A small sound classifier, trained from scratch: arch resmlp, 63.4 epochs.
Rows from block 6, named by matrix and row number. Rows with one number belong to one neuron. Each number is 128 + 32 x the weight over its row's rms, rounded and kept within 0 to 255. All counts start at 0. After the name is the row's rms in percent of the matrix's.
# fc1: MLP up (model.blocks.6.mlp.fc1.weight, 768x256), inputs 0-255
# fc2: MLP down (model.blocks.6.mlp.fc2.weight, 256x768, transposed), outputs 0-255
fc1.680 108 [114 141 134 125  64 152 116 138  98 156 196 104 115 218 145 141 176 163 110 138 116  71  89  83 111 162 107 149  95 199 112 111 131 128 128  84 188 129 103 119  91 132 156  77 135 155 115 135 162 131 110 150 174 194 114 159 152  96 128  88 140 129  81 142 102  83 122 173 203  77  66 123  75 153 170 150 101 147 173 150  90 160 152 104  87 181  72 118  68 136 133 115 138 106  91 169 122 129 138 164 158 131 108 131 175 192 175  73 151 146  88 114  94 178 169 162  96 118 161 106 159 106 145 134  80 118 121  98 154 163 109 172 163 204 114 134 161 120  82 112 119 134 145 143 112 120 148 102 123 123 158 172  78 100 176 147  98 116 155 134 101 125 127 154 126  69  95  83 133 157  85 109 106 113 128 166 139 109  66 128 175 101 102 168 111 111 118 169  98 143 124 148 137 121 114 162 125  71  47 143 104 136  96  60 194 154 150 109 123  88 146 163 106 110 108 124 133  88 143  81 133 156 118 142 146 144 122 115  97 117 119 160 134 156 106 168  66 113 119 123  92 165 133 149 150 153 135 136  76  99  62  97 200 116 106  95]
fc2.680 057 [104 149  83 141 136 125  97 139 110 145 249 156  75 159 136 137 139 174 136 141 167  52 118  85 145 129  88 106 140 187 121 113  88 141 127 132 149 143  78 152 132 111 163  90 160 166 107  92 169 119  83  89 155 151 103 115 126 145  71 110 107 223  83 117  97 103 110 127 126  77 115  97 113 116 182 172 148 104 132 136  82 148 134 141 102 187 147 153 104 118  81  44  96 137  67 164 162 169 133 210 154 153  90 166 189 137 175 124 129 200  87 141 116 114 135 159 146 111 149 126 130 126 143 109 108 120  97 100 138 125  84 137 120 172 141 150 198 148 120 157  70 129  91 137 151 131 116 107 119 120 133 136  92  83 167 182 100 104 153 130 128 101 148 121 149  59 114  84 112  85 110 163 156 165  99 205 180  91 101 166 116 104 107 164 101  99 144 111 120 139 103 151  52 158 131 195 112  99 121 120  96 157 137 104 161  89  95 159 112 139 140 153  87 131 123 130  98 118 138  75 127 162 146 137 151 126 101 108 164  79 144 162 102 146 104 120  88 117 156  89 153 179 129 111 138 130 158 197 110 147 120 109 179 100  77 121]
fc1.681 102 [109 106  67 119 136 107 153 170  90 150 141  99  98 165 188 188 150 168 124 112 117 106 125 139 116 153 112 176 142 171  81 118 175 101 105 112  92 160 130 143  91 159 166 168 176 142  72  63 150  85  95 156 147 136 148  96 141  94  83 102 124 121 153 149  91  85  99 141 164 107  66 138 128 168 133 129  72 102 130  94 152 125 127 141  44 139 114 137  91 127 115  97 130 130 124 169 175  85 161 152 167 145 109  88  99 192 147  58 134 132 126  85 125 169 125  95 151 123 134 115 200  86 107 137 104 137 116  80 177 123  67 131 113 132 160 159 186 127  74 170 131 118 137 166 141 126 138 114  59  93 131 156 113 145 176 194 136  95 187 135  94 114 113 147 147 106 159 106 116 150 124 162 138 146 117 168 144  99  85 149 157 105 160 195 177  82 156 142 127 144  96 138 146 158 118 142  92 161 102 158  64 135  97 119 140 160  56  90 152  77  88 151 191 156  80 136 152  87 157 136 175 118 126 141 171  92 103 163 126  81 169 117 131 188 158 168 135 104 132 179 127 130 135 146 188 118 141 139 145 211 129 117 123  99 105  66]
fc2.681 077 [101 138 155 139 171 203  92 166 129 145  98 115 143 101 114  88 121 112 173 130 134  46 147  97  97 114 119 190  74 145 109 138 115 125 182 126  98 146  86  88 123 131 145 175 151 120 153 114 126 157 111 111 152 156 112  99 110 174 135 124  95 187 165 130 158 106 124 147  96  66 137 126  63 151 140 201 153 115 137 138  71 113 164 143  84  96 159 111  83 127 174  67  87 152 115 123 139 167 101 161 137 109 108 156 194 106 117 149 151 168  93 106 136 133 113 126 133  93 134  85  87 139 156  95 130 118 188 160 122 106 105 110 128 171 120 134 174 138 186  80 132 131 116 172 133  97 115 139  85 121 152 144 114 120 134 116  83 143 129  88 140 101 148 165 176 144 148 144  78  93 141  97 152 184  70 175 146 119 122 163  92 141  58  54  89 117 139 145 122 113 113 204 155 150 171 104  75 143  94 165 192 154 139 104 169 145 160 133 128 150 120 129 144 141 105  91 140 164 142  64 104 112 133 153 169  97 144 147 153  95 136 125  88  68 124  76  95 110 116  69 121 137 176  78 145 113 240 206 152 104 112  72 145 114 134 155]
fc1.682 093 [119 140 121 105 150 134  84 132  77 173 124 101  55 133 135 202 164 189  83 110 110  97 135 124 109 144  81 151  91 163 147  85 154  81 126 107 106 166  83 112  73 173 182 158 193 162 167  43 178 129 146 152 129 159  93 152 157 100 115 144 127 115 140 148 111 136 101  94 163  88  94 105 113 124 197 135  94 102 143 109 139 137 161 128 114 128 123 112 117 140 109 198 167 102  85 159 135  75  96 111 155 134 135  97 149 155 144  72 165 146  90  77 118 134 113 138 142 116 154 113 163 114 105  88  92  88 153  73 188 102  94 110 123 128 128 181 158 139 111 102 110 136 188 167  89 111 135 121 116 100 150 146 111 173 118 176 125  95 125 160 146 142 101 122 125 113  79 116 116  87 120 190 132 111 140 187 168 108  75 162 141 117 142 144 205  46 138 143 174 178  98 126 119 160 136 176  61 142  90 132 105 145 122 110 145 115 124  71  81 108 162 194  99 145  74  88 170 120 104 114 160 107 126 130 144  77 103 123 112 139 109 168  74 170 127  96 114 134 170 139 160 136 118  86 185 124 156 152 120 136  69  83 165  77 161  82]
fc2.682 085 [152 112  78 114 103 124 120  61 108 191 130 113  42 187 183 172 184 189  86 147 147  62 128 155  93 188 125 127 120 140 103 113 162 108 136 131  90 115 117 117  56 156 150 150 152 127 134  48 205 142 117 114 140 133 113 139 146  42 103 139 151 129  86 146  87 130 102 125  90 113  99 139 186 143 110 137  97 109 122 127 170 121 157 169  99 147 135 139 141 114 131 148  93 144  82 159 126  48 101 170 144 150 120  80 127 140 187  88  97 144  96 121 148 178 137 175 149 126 165 121 163 139 111 160 154  94 116 110 194 109  84 122 122 149 135 115 158 158 143 115  74 106 140 144 138 133 129 140 128 135 183 137 117 154 114 194 154 108 191 104 185 102 136 130 182  97 106  84  80  78 127 169 129  92 139 156 194  79  99 157 127 132 129 169 127  73 150 105  97 149  63 170 133 151  85 157  90 140 141 154 123 158  95 131 146  84 146 107 125 101 147 132 102 160 170 105  82  84  66 119 198 104 131 133  88 156  98 132 107 105  80 159  92 172 113 107 121  70 168 155 141 132 109 123 159 161 131 101 110 145 137  89 146 132 132  67]
fc1.684 108 [145 134  78 102 119  79  51 162 123 158 109  86  54  85 165 131 127 138  62 111  49  91 136  77 119 188  79 155 125 158 144 120 148 109 135 113 135 124  75 121 110 124 145  98 152 109  76  65 172  79 111 148  97 164 120 136 145  98  88 134 152 137  69 136 109 134 118 142 122 100  85  48 122 130 169 126 136 127 123 170  99 146 155 167 126 144 138 139 118 144  64  98 129 155 132 152 120 153 120 158 132 160 125 112 113 152 199 100 163 136 103 119 105 155 130 164 127 146 108  97 142 131 164 122  72 127 120  99 189 142  76 189 154 154 137 134 160 162 131 138  71 128 146 148 100 164 137 132 136 164 185 132 135 164 160 238  83  82 172 130  92 100 121 110 171  75 122  71  93 174 144 160 114  82 145 185 188  90  94 188  81  97 122 133 153 108 185 142 169 175 147 144 110 109 154 157 138 171 121 182 105  71 160 123 129 127 150 109 132 115 105 145 162 148 150  75 113  98 149 126 148 137 112 144 118 100 107 101 108 132 102 143 141 184 104 142 133 106 198  81 130 157 105  93 197 128 143 160 103 130  87  81 146 108  91  93]
fc2.684 075 [ 76  93  24 108  99 139 125 118 119 144 106 163  83 111 144 148 149 183 148 160 145 100 118 108 128 139 113 128 158  68  85 117 106 125 120 137 115 184  99 159 122 124 134  99 146 125  98 115 148 155  76 153  89  76 152  91 112  97 117 182  59 101  92 123 103 158 103 132 156 163  80  92 159 141 100 106 117 104 147  92 125 152 123 107 154 158 124 108 148 172 114 143 160 100 203 127 124 103 199 193 207 190 104  59 145 115 142 162  95 152  95 131 107 112 104  78 178 129 147 156 107 135  96 130 108 132  55  97 153 152 115  53 145 139 120 153 151 153 137 157 148 137 151 121 171  58 167 122 105 103 123  99  92  87 135 130 163 137  85 134 149  49 127 129 137  84 132  78 100 149  94 155 145 128  83 179 123 101 144 127 193 123 118 206 159 185  98 118 120 107 159 133 124 146 161 128 126 117 163 134 194 156  75 151 164  65 169 101 186 105 128 124  53 114 149 169 112 137 120 133 156 159 140 167 139 137 154 176 176  72 123 106 141 111  84 109 160 112 122 147 132 140 123 112 163 126  62 111 109 170 180 154 111 122 155 134]
fc1.685 105 [ 55 157 146  67 110 133 137 171  91 154 157 106  86 164 156 166 140 183  87 169 138  52 109  92  96 183  91 145 109 166 128 115 128 157 124  83 137  89 112  93 125 186 147 136 142 155 134 107 134  87  91 130 179 156 139 139 149 124  87 108 135 116 119 131 148 119 149 155 176  79  80 130  65 169 202 137  78  94 181 162 104 150 139 128 113 205 116 156  83  92 133 133 129 126 105 155 152 112 100 198 116 159 170 120 154 172 199 102 162 141  90 110  86 126 145 149 131 100  86  67 165  45 150 166  81 110 121  97 140 123 142 168 116 166 152 164 166 163 149 144 130 114 126 112  97 166 153 118  97 118 186 143 148 157 135 162  75 133 154 167  90 138 130 128 115 116 126 108 103 141  82 164 106 122 102 128 172  87 114 153 127  77  96 165 161  77 127 158 135  98 110 162 129 174 164 221 107 122  92 148 114 107 153 116 112 139 117 106  79 110 113 160 139 126  82 101 128 118  94  98 149 168 122 114 175 143 117 154  87  92 130 151 116 165 161 142  60  95 142  91 106 173  98 111 159 149 153 171 100 157  61 107 190 114  87  92]
fc2.685 068 [ 81  92 120 131 118 209 115 110 162 156 145 151  82  87 158 154 190 193 128 196 133  68 105  63 134 149 109 152  97 150 116 110 126 144 173 130 147 128  90 118 124 111 104 124 136 133 113  89 130 131  87 154 183 158  85 168 148 159  78 114 121 231 119 137 115 126  85 107 142 111 121 142 132 155 126 147 114  69 117 139  84 161 165 132  91 177 182 167  89 150 106 123 135 129  70 123  95 166 117 181 169 124 130 123 200 113 176 123 125 192  79 117 125 117 145 205 138  99 176 103 131 155 169  67 106  58 126  94 160  85  95 128 101 135 151 101 162 139 148 126  73 117 108 142 149 130 123 131 118  99 151 146 124  94 102 141 118 115 156 112 139  83 151 137 156 136 133  81 104 118 139 135 123 145 124 173 178 105 111 156 139  90  84 148  93 129 143 152 122 146 110 185  80 192 151 146  96  86 114 131 133 118 101  59 153 115 124 143 128 101  92 126  73 147 187 119 122 149 156  50 193 121 165 140 166 136 134 131 186  58 156 159  70 151 133  80  94  78 158 141 120 108 129 120 134 111 164 200 118  79 137 105 180  97 140 105]
fc1.686 093 [ 79 138 161 105 125 143 109 158  96 171 181  95 107 159 146 148 166 168  84 151 124  97 140  63  76 146 120 145 114 184 121 112 143 116 135 102 119 134  83 126 106 167 152 123 150 161 147 128 162 106 121 158 171 177  97 200 180 117 102 113  98 120  90 160 133 122 108 150 139 105 126  79  91 151 155 133 121 128 161 156 118 162 187 121 101 199  79 133  58 118 122 144 154 129  91 142 140  72  89 161 184 150 149 103 168 173 146 107 152 153  57  83  94 129 155 180 104  89 128  64 203 105 156 108  86  67 104  75 137 131 152 168 110 160 134 134 154 125 107 135 116 131 120 103 110 118 125 111 100 143 166 164 130 148 128 142 127  91 137 134  97 150 125 131 133 117  98  97  94 112 119 103 102 114 113 177 172 138 117 129 126  89 100 184 165  66 148 189 118 178 109 127 155 124 126 166 103 108  54 124  96 107 138 111 189 138 129  67 110 100 120 193 120 163 108  76 136  75 118  47 151 144 134 121 170 141 115 139  82 101 107 183 113 177 108 111  63 117 145 113 108 148 132 150 153 128 145 175  57 129  62  82 212 119 119  73]
fc2.686 060 [ 64 150 147 124 135 170 127  90 103 121 112 110 109 152 128 147 196 176  78 150 123  86 137  52 137 156 130 108  79 173 112 133 105 120 149 136 163 120 116 103 102 156 132  88 158 169 149 122 175 161 148 118 130 191 122 146 125 135 105  91 129 174  66 146 137 153 104 138 125 192 114  91 103 121 164 133 120 118 130 184 142 155 138 142 169 167  95 151 122 149 131  96 129 130  48 116 100 156 103 151 167 135 150 109 178 107 156 111 125 165  53 118 110 154 133 146 127 103 140 115 137 137 169  23 124  43  78 114 166 126 140  94 142 135 119 128 186  99 141  67  87 131 118 124 164  87 132 154 110  71 180 148 101  71 134 178 160 114 105 153 154 125 180 138 150 129 105 121 111 138 104  89 144 110  67 218 159 109 157 112 111 116  79 153  76  91 142 121 117  83  87 142 129 134 116 180 142 126  99  95 110 143 135 136 155  86 149 101 149 108 173 137  57 140 145  71 124 116 110  56 153 140 141 134 117 166 136 133 139 134  63 150  91 164  70  92 103 110 144  59 133 119 126 133 152 122 174 207  96 145 109 128 224 128 104 153]
fc1.687 084 [ 62 119 142  89 142 119 114 121 109 157 198  89  82 182 158 172 176 191  91 174 117 110 121  80  71 157  56 130 104 177  98  83  90 142 154 120 135 104  89 139 118 185 147 156 176 165 169 118 145  75 127 156 158 158 104 180 166 135 123  84 148 118 149 162 115 137 122 168 167 114 101  99 121 153 169  94 100 118 165 152 158 150 164 147 106 177 124 165  71 154 130 118 180 114  60 115 151  70  89 161 162 133 155 124 155 145 159 101 137 125  91  51 112 139 151 153 140  96 127  76 185  89 143 103  94  68 120  81 140 133 147 166 100 146 149 148 168 136 114 160 115  64 132 116 113 121 146  83  93 125 151 132 165 178 115 169 113  95 144 152  90 118 105 124 124 127 114 101 115  90  87 156 127 127 121 118 165 127 108 123 114  87 106 184 166  42 164 165 118 149  65 122 110 154 122 173 107 119  92 131  94 130 140  75 146 154  91 100  81 116 124 177 131 145 119 123 154  77 122  89 155 180 123 119 175 130 112 102  98  92 124 177 121 181 132 102  82  81 156 139 155 146 140 146 161 124 157 181  90 140  65 119 177 122 100  59]
fc2.687 054 [ 68 119  90 119 126 118 131 119  56 131 105 123 105 183 127 173 189 199 149 172 160  42 121  76  98 130  94 138 158 172 114 128 116  90 102 125 120 144  65  66 100 158 127 146 160 163 130 147 177 141 113  90  87  98 156 121 116  94 102 135 125 200 149 186 122  92 123 162 134 115 109 120 114 108 150 145  83  98 107 130 114 101 123 177 145 171 147 135 101 166 134  77 145 147 122 119 129 152  59 205 140 141 100 135 160 101 159 141 116 147  75 171 102 124 156 147 137  76 149  70  93 125 138  95 105  60 105 129 169 114 107  96 141 185 122 130 184 130 147 133 135  93 105 156 155  89 136 139 116 106 156 165 119  85 108 185  81 162 120 160 154  95 127 128 149  93 141 133 104 132 131 103 112 123 102 175 136  92 144 143  95 148  78 135   7 102 164  91 122  98  84 163  91 166 115 166 133 148 157 170 161 144 125 157 120 107 149 137 195 118 201 127  81 133 157 112 129 118  98 126 158 145 129 178 140 135  98 155 135  75  31 159 110 125 148 120  81  78 134 119 139 175 121 104 172 142 173 147 108 163 118 106 166 134  73 127]
fc1.688 096 [133  68 130 154 111 109  96 118  67 143 159 160 135 122 109 110 134 122 145 123 172 138 163 164 114 104 126 175 146 142 157 107 186  76 101  69 108 118 114 159 111 146 216 186 116 165 125 134 125 116 105 181 108 130  99 130 132 111 144  85 143 162 133 197 127 150  62 132 153  97 135 114 120 115 125 146 158  71 100  97 111 149 118 151 160 114 128 135 117 150 116 176 128  80 136  99 154  70 139 111 133 156 102 144 199 110  94 113 166  99 136 129 161 165 117 157 144  60 143 117 217 126 120 151 106 116 160 160 179  77 117 128  94 193 116 142 129  84 158 180 128 169  93 108  88 152 112 142 130 131 113 129  69 126 126 140 161 147 111 108 146 165  54 118 116 125 107 141 166 130 139 191 143  88 210 169 146 140 128 136 167  98 104 142 149 109 137 154  84 199 115 118 102 201  69 117  77  76 117 107 131 157 123 142 183 128 106 139 164  51  89 145 144 166 188 127 174  90 144 101 147 114 158 129 157  90  76 117 149  56 126 144 111 111  78 138 140 171 207 188 135  99 136 140 175  64 119 133 101 152 134 117 125  89 137  87]
fc2.688 145 [184 121 126 134 116  96 140  95 180 110 131 112 162 131 150 157 120 150 156 136 123 161  78 153 161  90 180 119 124 111 155 151 131 122 163 208 116 203 121 150 170 101  74 160 185 123 167 184  96 158 100 102 160 117 118 115 132 159 158 130 145 161 122 112 165  70 184 155 103 168 148 178 130 107  93 152 114 167 141 164 177 116  97  78  99 102  99  90 141  59 171 110 146 105 157 144 126 119 142 111 115  86 153 137  96 139 166 112  65  83 185  85 128 126 199 152  91 112 111 140 125 180 150 186 180 155 127 176  38 157 200 134 158 115 141 163 129 128  83  95 165  93 109  74 140 155 137 129 129 134 140 171 164 182 119 102 106 124  77 136 122 127 130  67 178 171 164 111 131 104 126  82  95 109 103  78 100 164 196  67 116 173 130 107 135 145 124 110  73 139 113  85 142 118 106 120 111 107 166 132 154 164 115 117  53 100 116  79  92 171 108 156 151  95 143 149  81 116 104 114 127 112  83 153 130 196 102 108 179 103 163 138 130 106 136 104 102 115  86 138 143  62 126 134  89 137 145 118 154 108 113 115 112 183 163 106]
fc1.689 104 [136  67 115 126  64 112 109  79  92 136 181 129 136 138 117 137 108 122 119 105 168 109 158 145 109 121 132 117 134 144 105 147 146  89 106  42 129 126 151 166 122 123 139 151 136 134 109 109 130  70 132 191 130 137 139 147 148 121 146  93 145 137 121 236 132 170 117 141 129  70 131  84 160 133  89 193  88  80  91 103  60 127 117 180 137 102 132 157 121 102  53 169 118 131 123 108 109 123 142 117 101 193 112 114 140 126  97 116 146 144  88 129 138 132  92 103 179  69 150 112 216 128 133 151 130 153 140 159 204 116  88 153 115 177 112 144 119  72 153 153  96 164  95 116 107 107 142 177 181 138 103 109  81 185  90 159 188 106 148 105 134 153  86 130 110 100 147 153 160 137 137 218 138 124 225 173 137 125 142 139 141  85 113 131 126 132 106 160 136 204 108 126  97 181 102 135  74 102  85 133 128 147 119 112 161 142  77 140 161  96  99 177 189 125 149 151 174 102 120 109 130 107 159  53 153  88 121 137 142 100 103 143  77 139  84 178 131 146 140 178 157 104 111 129 166  66 114 120 129 189 134 132  94 110 144  83]
fc2.689 125 [116 114 117 124 104  75 150  91 167  92 114 143 141 112 122 172 111 163 138 140 110 155  48 127 117 125 153 130 152 103 137 139 160 181 119 202 140 173 119 128 175 140  66 113 167  94 164 186 105 104 137 124 180  88 126 174 130 131 124 130 125 160 116 130 148  75 188 125 141 169 126 187 114 111  87 124  93 163 122 121 174 154 125  88 122 136 118 124 127  75 107 196 155 101 145 173  97  91 112 150 113 112 139 121 121 148 186 129  85 105 129 106 118  95 227 173 113 148 129 103 108 131 126 149 155 120 125 142  25 166 181 143 160 112 140 124 111 154  53 151 149  63  78  72 150 183 141 107 155 157 121 165 193 130 110  84 115  96  97 176  87 118 101 122  97 151 148 140 165 119 116 123 101 144 127  76 112 135 183  58 159 170 167 114  94 154  89  97 119 122 136 105 109 128 120 181 104  63 182 117 116 101 139 171 103 161 136 129 135 166 100 137 117  75 174 155  72 138  96 110 141 140  96 140 153 164  67 121 150 147 174 132 120 127 128 133 116 121 106 185  92 152 123 131  36 102  62  67  94 111 132 123 126 170 129 100]
fc1.690 101 [149 141 109 125 118 186  44 193 139 175 166 143  83 144 178 137 133 104  96 100 110  92 120 117 122 153 149 153  73 125 127 122 133 139 146  98 158 114  59 148 106 115 153 115 116  95 124  87 204 120  85 143 144 135 129 119 141 101 168 119 150 127  70 113 100 108  88 174 143 106 110 105 101 140 164 162 132 153 187 170 163 153 150 129 108 107  60 179 116 130 126 114  65 102 149 162 159 112 142 123 146  92 101 103 114 191 182 120 144 146 100 166 119 179 105 134 109 150 126 130 127 162 150 148 104 156 141 155 147 138  99 158 144 191 116 140 154 135 103  65  87 187 146 137  99 118 124 149 102 173 172 167  86 140 169 140  82 118 182 122 131  87 145 149 216 112 113  61  83 140  64 119 108  71 164 152 155  70  62 186 148  56 119 125 131 152 111 161  48 132 140 179 148  97 180 174 171 127 118 155 123 114  86  70 151  95 192 147 149  76  95 139 105 121 128 134 108  74 150 114 149 111 127 186  85 173 110 128  84 109 104 152 142 137  69 138 123 145 139  68 102 169 141 117 127 134 131 107  92 103 103 124 160 104 137 119]
fc2.690 096 [142  83  95 113  97 109 111 106 163 150 109 131  65  71 136 181 169 184  95 143 125  82  90  97 100 165 103 150 146 117 106 121 158 148 132 135 157 135  98  89 115 135 137 145 177 143 116  80 159 125 119 148 170 143  71 166 154  73  78 111 117 162 129 174 119 115 102 113 150 101  99 125 138 153 146 139  48 116 159  81 145 178 147 158 126 146 184 130 144 184  72 184 154 100  93 150  94 108 141 175 154 117 163  75 176 139 156  80 148 167  92  69 104 146 164 193 113 119 185  91 113  95 133 103 123  68 170 116 141 143 107 142 139 144 139 126 186 125  96 189 150 118 121 114 129 135 145 147 109 167 129 168 128  72 139 183  93 130 146 151 120 113  73 146  86  70 143  94 151 144  95 186 129  75 200 176 181  99 130 183 124  82 128 159 139 109 122 124 151 181 164 170 111 154 119 161 108 106 149 135 111  73 114 155 114 138 143 123 144 107  78 139  71 109 166  99 140 132 123 101 145 139 118 129 134 100  90  92 137 102 139 185  56 162 144 121 139  89 207 168 135 190  97 142 116  78 118 137 131  43 121  85 132 103 145 100]
fc1.691 099 [ 60 149 158 121 109 135 126 117  95 156 203  81  93 185 159 132 201 179 111 154 131  75 135 111  81 166  98 127 125 190 111 111 105 149 165 113 178 117  84 112  85 182 149 137 139 176 145 116 139 120 144 125 187 161  76 170 171  97 117  80 141 100 108 145 115 114 133 144 167  85  92 108  88 136 208 116 111 142 173 184  89 166 158 147 110 201 112 129  85 113 127 117 133 152  52 117 139  84  97 180 147 131 154 169 156 152 174 110 151 133  90 104  97 153 149 165 110 132 153  95 159  85 153 138  65  94 116  96 152 140 110 171 127 175 128 137 165 125 116 169 115 106 152 146  96 158 114  89 116 108 157 146 114 158 131 149  79 153 177 119 107 135 101 119 132  83  83  82 110  98 125 136 110 120 112 139 154 107  96 138 116 117  97 167 144  67 156 164 114 139  94 137 122 132 103 172 112  95  75 152  97 148 133  74 146 164 136  89  90 108 130 172 113 157 127 122 135  71 132  72 136 155 110 103 128 133  95  85 111 134 121 166 111 163 133  98  24  89 143 121 135 176 102 142 158 162 155 192 106 126  54 109 209 129  93  80]
fc2.691 059 [102 111 112 148 115 184 143  92  75 134 122 123  97 157 155 173 208 224 132 174 146  54 113  86 145 140  95 116  99 176 128 121 126 104  89 127 156 156  80 139  91 104 132  74 140 180 118 115 174 145 116 134 140 132 134 141 124 124 127 144 150 165 131 142 106 121  89 143 139 128 103 110 139 112 138 141 107 120  69 108  80 132  99 136 128 203 132 122 102 135 125  89 121 114  77 118  81 164 102 181 181 170  99 155 194 133 159 127 138 185  67 151 103 106 120 165 137  89 179 141  88 154 145  72 113  57 139 106 196 107  84  79 134 154 115 107 154 122 120 116  62 137 179 164 128  62 138 137 145  94 169 155  93  99 105 133 153 149 133 122 140  90 143 152 133 120  56 140 116 138 124  98 114 116 146 193 109  95  94 118 139 149  80 127  57 125 129 146 112 125  98 152  99 155 150 163 104  71 107 140 173 176  82  89 174  85 118 135 150  90 176 126  24 127 195 126 154 152 107 129 145 139 158 121 141 142 129 125 156  73  57 157 139 129 100 160  72  83 101 134 182 130 131  97 171 151 146 139  79 129 122 111 176 145 148 133]
fc1.692 124 [111 123 107  82  56 114 138  95  99 175 114 150 117 164 124 157 136 180 102 149 144  67  72 111 104 196 109 166 112 192 112 108 156 138 127  94 166 126 120  88  86 140 161 103 114 148 127 122 191 104 116 189 173 150  86 147 172  75 104  69 153 145 104 165  83  85  92 163 191 109  58 123  99 183 135 165  99 136 139 130 133 165 162 105 154 153 103 166  63 132  82 149 121 104  68 146 112 120 128 167 130 130 118 112 190 159 162 100 157 155  76 136  88 168 118 148 141 148 145  70 198  80 156 101 102 118 107  82 165 134  79 192 138 171 114 142 148 148 121 128 109 101 112 163 113 125 178 117 116 136 136 116 115 114 137 165 158 133 189 137  70  94  93 176  89  87 147  93 145 180  87 129 124 120 170 152 162 113  83 161 194 105 125 187 100  99 102 154 150 158 102 135 101 138  90 201 115 123 111 153 136  72  99 113 135 140  90 122 149  72 131 151 126 102 153 103 133 102 134  92 157 173 148 116 159 121 113  90  80 128 140 180  77 122 146 171  68 107 142 127 113 141 124  83 135 123 136 117 104 113  89  87 172 103 111  78]
fc2.692 087 [156  95  97 160 128 135 119  75 113 133 196 158 101 158 180 130 139 146 158 179 155  74 109 151 125 158 100 133 112 199 134 131 126 129 178 122 141 133 110 167 102 146 128 142 122 120 113  98 151 111  66 126 166 126  93 132 129 172 162  95 181 167 106 143  91  69  95 107 127  68 131 129 177 168 105 168 132  65 133 148  93 102 114 121 121 137 148 189 116 124  99  79  80 147  87 116  89 168 132 140 126 160 102 166 165 113 157 129  95 184 109 161 154 160 129 184 161  89 139 129 160 159 133 117 135  98 124 135 194  88  76 167  91 156 158 112 130 157 165 102  59  97  92 145 143 147  99 105 183 135 141 126 116 170 126 168 153 107 177  98 127  93 118 129 188 116 148 119 125 134 158 164 105 144 101 191 158 124 102 145 143 155  65 104 100 119 147 120 117 172  80 158  85 193 111 151  90 125 130 146 133 198 118  65 135 134  73 168 128  82 141 150 135 151 179 151  93 127 119 127 164 103 181 147 170 102  94 124 157  42 148 131  59 135 159 116  75  66 132 156 156 120 120  56 127 113 208 164 178 142 125  93 103  96  96  97]
fc1.693 098 [111  79 140 134 177 131 112 120 136 164 106 109 134 148 139 121 165 144 132 190  33 115  83 113 117 125  73 168 118 142 136 108 147 114 166 125  94 104  56  86 117 125 131 121 108 112 106 152 151 128  70 124 109 146 175 123 121 119  99 140 142 166 132 124 125  71 117 200 142 139 139 135 117 169 156 137 176 110 125 143 135 110 153  35  90 164 121 147 121 174 128  30 134 113 146 154 217 129 138 106 123 102  91 187 156 139 153  98 121 125 137 149 134 172 183  98  91 135 162 120  98 158 209 118 135 110 168 107 116  88 153 109  93 131 176 114 178 166 128  48 115  87 148 152 136  82 112  94 123  56 133 156 171 162 124 151 133 128 139 104 129 139 179  94 170 116  83 101 115 194 116  85 111 144  83 141 149 142 106 156 106 160 135 134 108 118 149  96 183 114 118 135 104 126  97 115 133 155 146 181 141 121 139 139 119 171 109 107 193 119 213  94 202 138 145  99 139 108 176 119 168 145  98 171 119 100 131 141 121  95 187 135 154 117 125 132 108 140 114  94 143  71 129 140 114 149 105 114  70  94 126  95 169  72  17 136]
fc2.693 092 [165  95 157 161 217 107 189  67 119  95 140 139 188  94 131 125  95  85 165 167 151 146 115 196  89 115 124 123 116 136  86 155  89 131 178 136 111 152 153  89 113 114  99 179 151 112 184 178  90 166 108 116 156  85  64 116  96 152 134 108  99 175 192 143 139 111  81 117 119 131 162 146 142  87 123 159 138  86 134 162 162 115 185  84 134  78 161 149 110 197  90  68 154 147 157 138 161 129  82  79 169 119 119 206  98  80  70 142 130 112 140  85 203 134 146 125 147  91 133 134 148 143 145 126 170 112 199 150 106  97 145 109  85 134 173 127 106 158 145 117 132  78 175 147 129 121 101  95 141 110  79 133 126 159 129 149 142  93 119 100 143 144 169 121 146 166 141 125 139  72 166 151 111 162  82 125  59 151 126 113 118 179 149  81 116  78 128 111 176 154  93 103 102 172 108  82 134 171 128 184 117 151 172  91 114 156 125  63 127 166 139 133 165 133  78 149 132 152 113 142 136  86 182 150  98  82 114  73 136 122 167 117  87 126 161  88  61 114 131 118 108 137 133  95  90 128 143 149 167  87 134  89 143 110 135 100]
fc1.694 087 [ 73  88 150 141  95 172  86 145 127 167 168 109  44 139 143 167 223 201 110 131 116  76  85  89 104 133  98 145  84 165  94  98 130 161 159 119 152 137 101  85 105 130 136 121 153 146 128 112 180 140 129 187 186 164 127 194 210 114 121 122 116 129 127 157 122 119 118 140 180 113  98  98  79 137 147 147  83 115 168 148 124 154 172 122  57 203 115 157  87 149 136 155 130  96  88 117 156  91  97 142 174 139 139 120 137 167 164  84 153 147  72  86  85 129 146 157 100 112 201 105 134 130 138 146 103  93 127  64 144 100 103 156 140 155 121 121 179 105  91 108 123 116 123 151 105 103 109 131  94 116 179 181 127 138 108 135 112 102 162 108 116  96 143 130 157  88  64  54 100 107 117 132 126  87 151 136 155 111  86 122 149  93 113 136 124  97 122 139 112 139 108 167 122 156 141 196 101  85 107 115  96 145 111  64 180 160 168  91 140  81 139 158 121 156 141 122 158  98 149  74 173 133 154 136 149 189  94 162 129 119 124 202 141 178  85 136  71 111 137 135 110 112 131 132 130 125 119 139  75 101  96 109 194 116 105  57]
fc2.694 054 [ 98  95 134  99 112 136  84 107 146 144 138 123  89 109 114 135 155 200 124 154 146  85 112 101 145 179  79  79 113 155 135 126 151  90 141 139 128 111 142  81 108 174 143 108 133 146  95 104 184 146 126 118 161 134 121 147 189 111  78 111 111 193  71 130 143  71 123 126 117 139 109 131 183  84 132 186 118 120 144 167 116 129 107 149 117 208 139 137 157 169 113 155 113 122 142 124 118 137 129 133 174 143 126 108 131 102 182  83 118 170  46 162  82  83 143 186 126  93 137 115 120 100 100 171  71  98  60  72 165 124  98 157 137 136 101 124 207 102 141 126 111  81 119 132 144 146 148  99 165 125 204 153 143  27 105 185 171 138 132 132 120 127 168 127 148  63 115  75 125 148 120 146 159 118 110 183 162 114 112 127 124 153 128 147 101  85 152  80 128 112 114 171  94 134 112 174 146 117 176 107 136 176 113 109 174 151 198 163 146 105 135 131  76 144 170 100  98 132  64  49 123 128 154 160 188 139 119 114 155  99  92 190 106 119 123 141  64 118 163  88  88 163 122 116 161 103 138 149 153 110 139  96 201 113  77 127]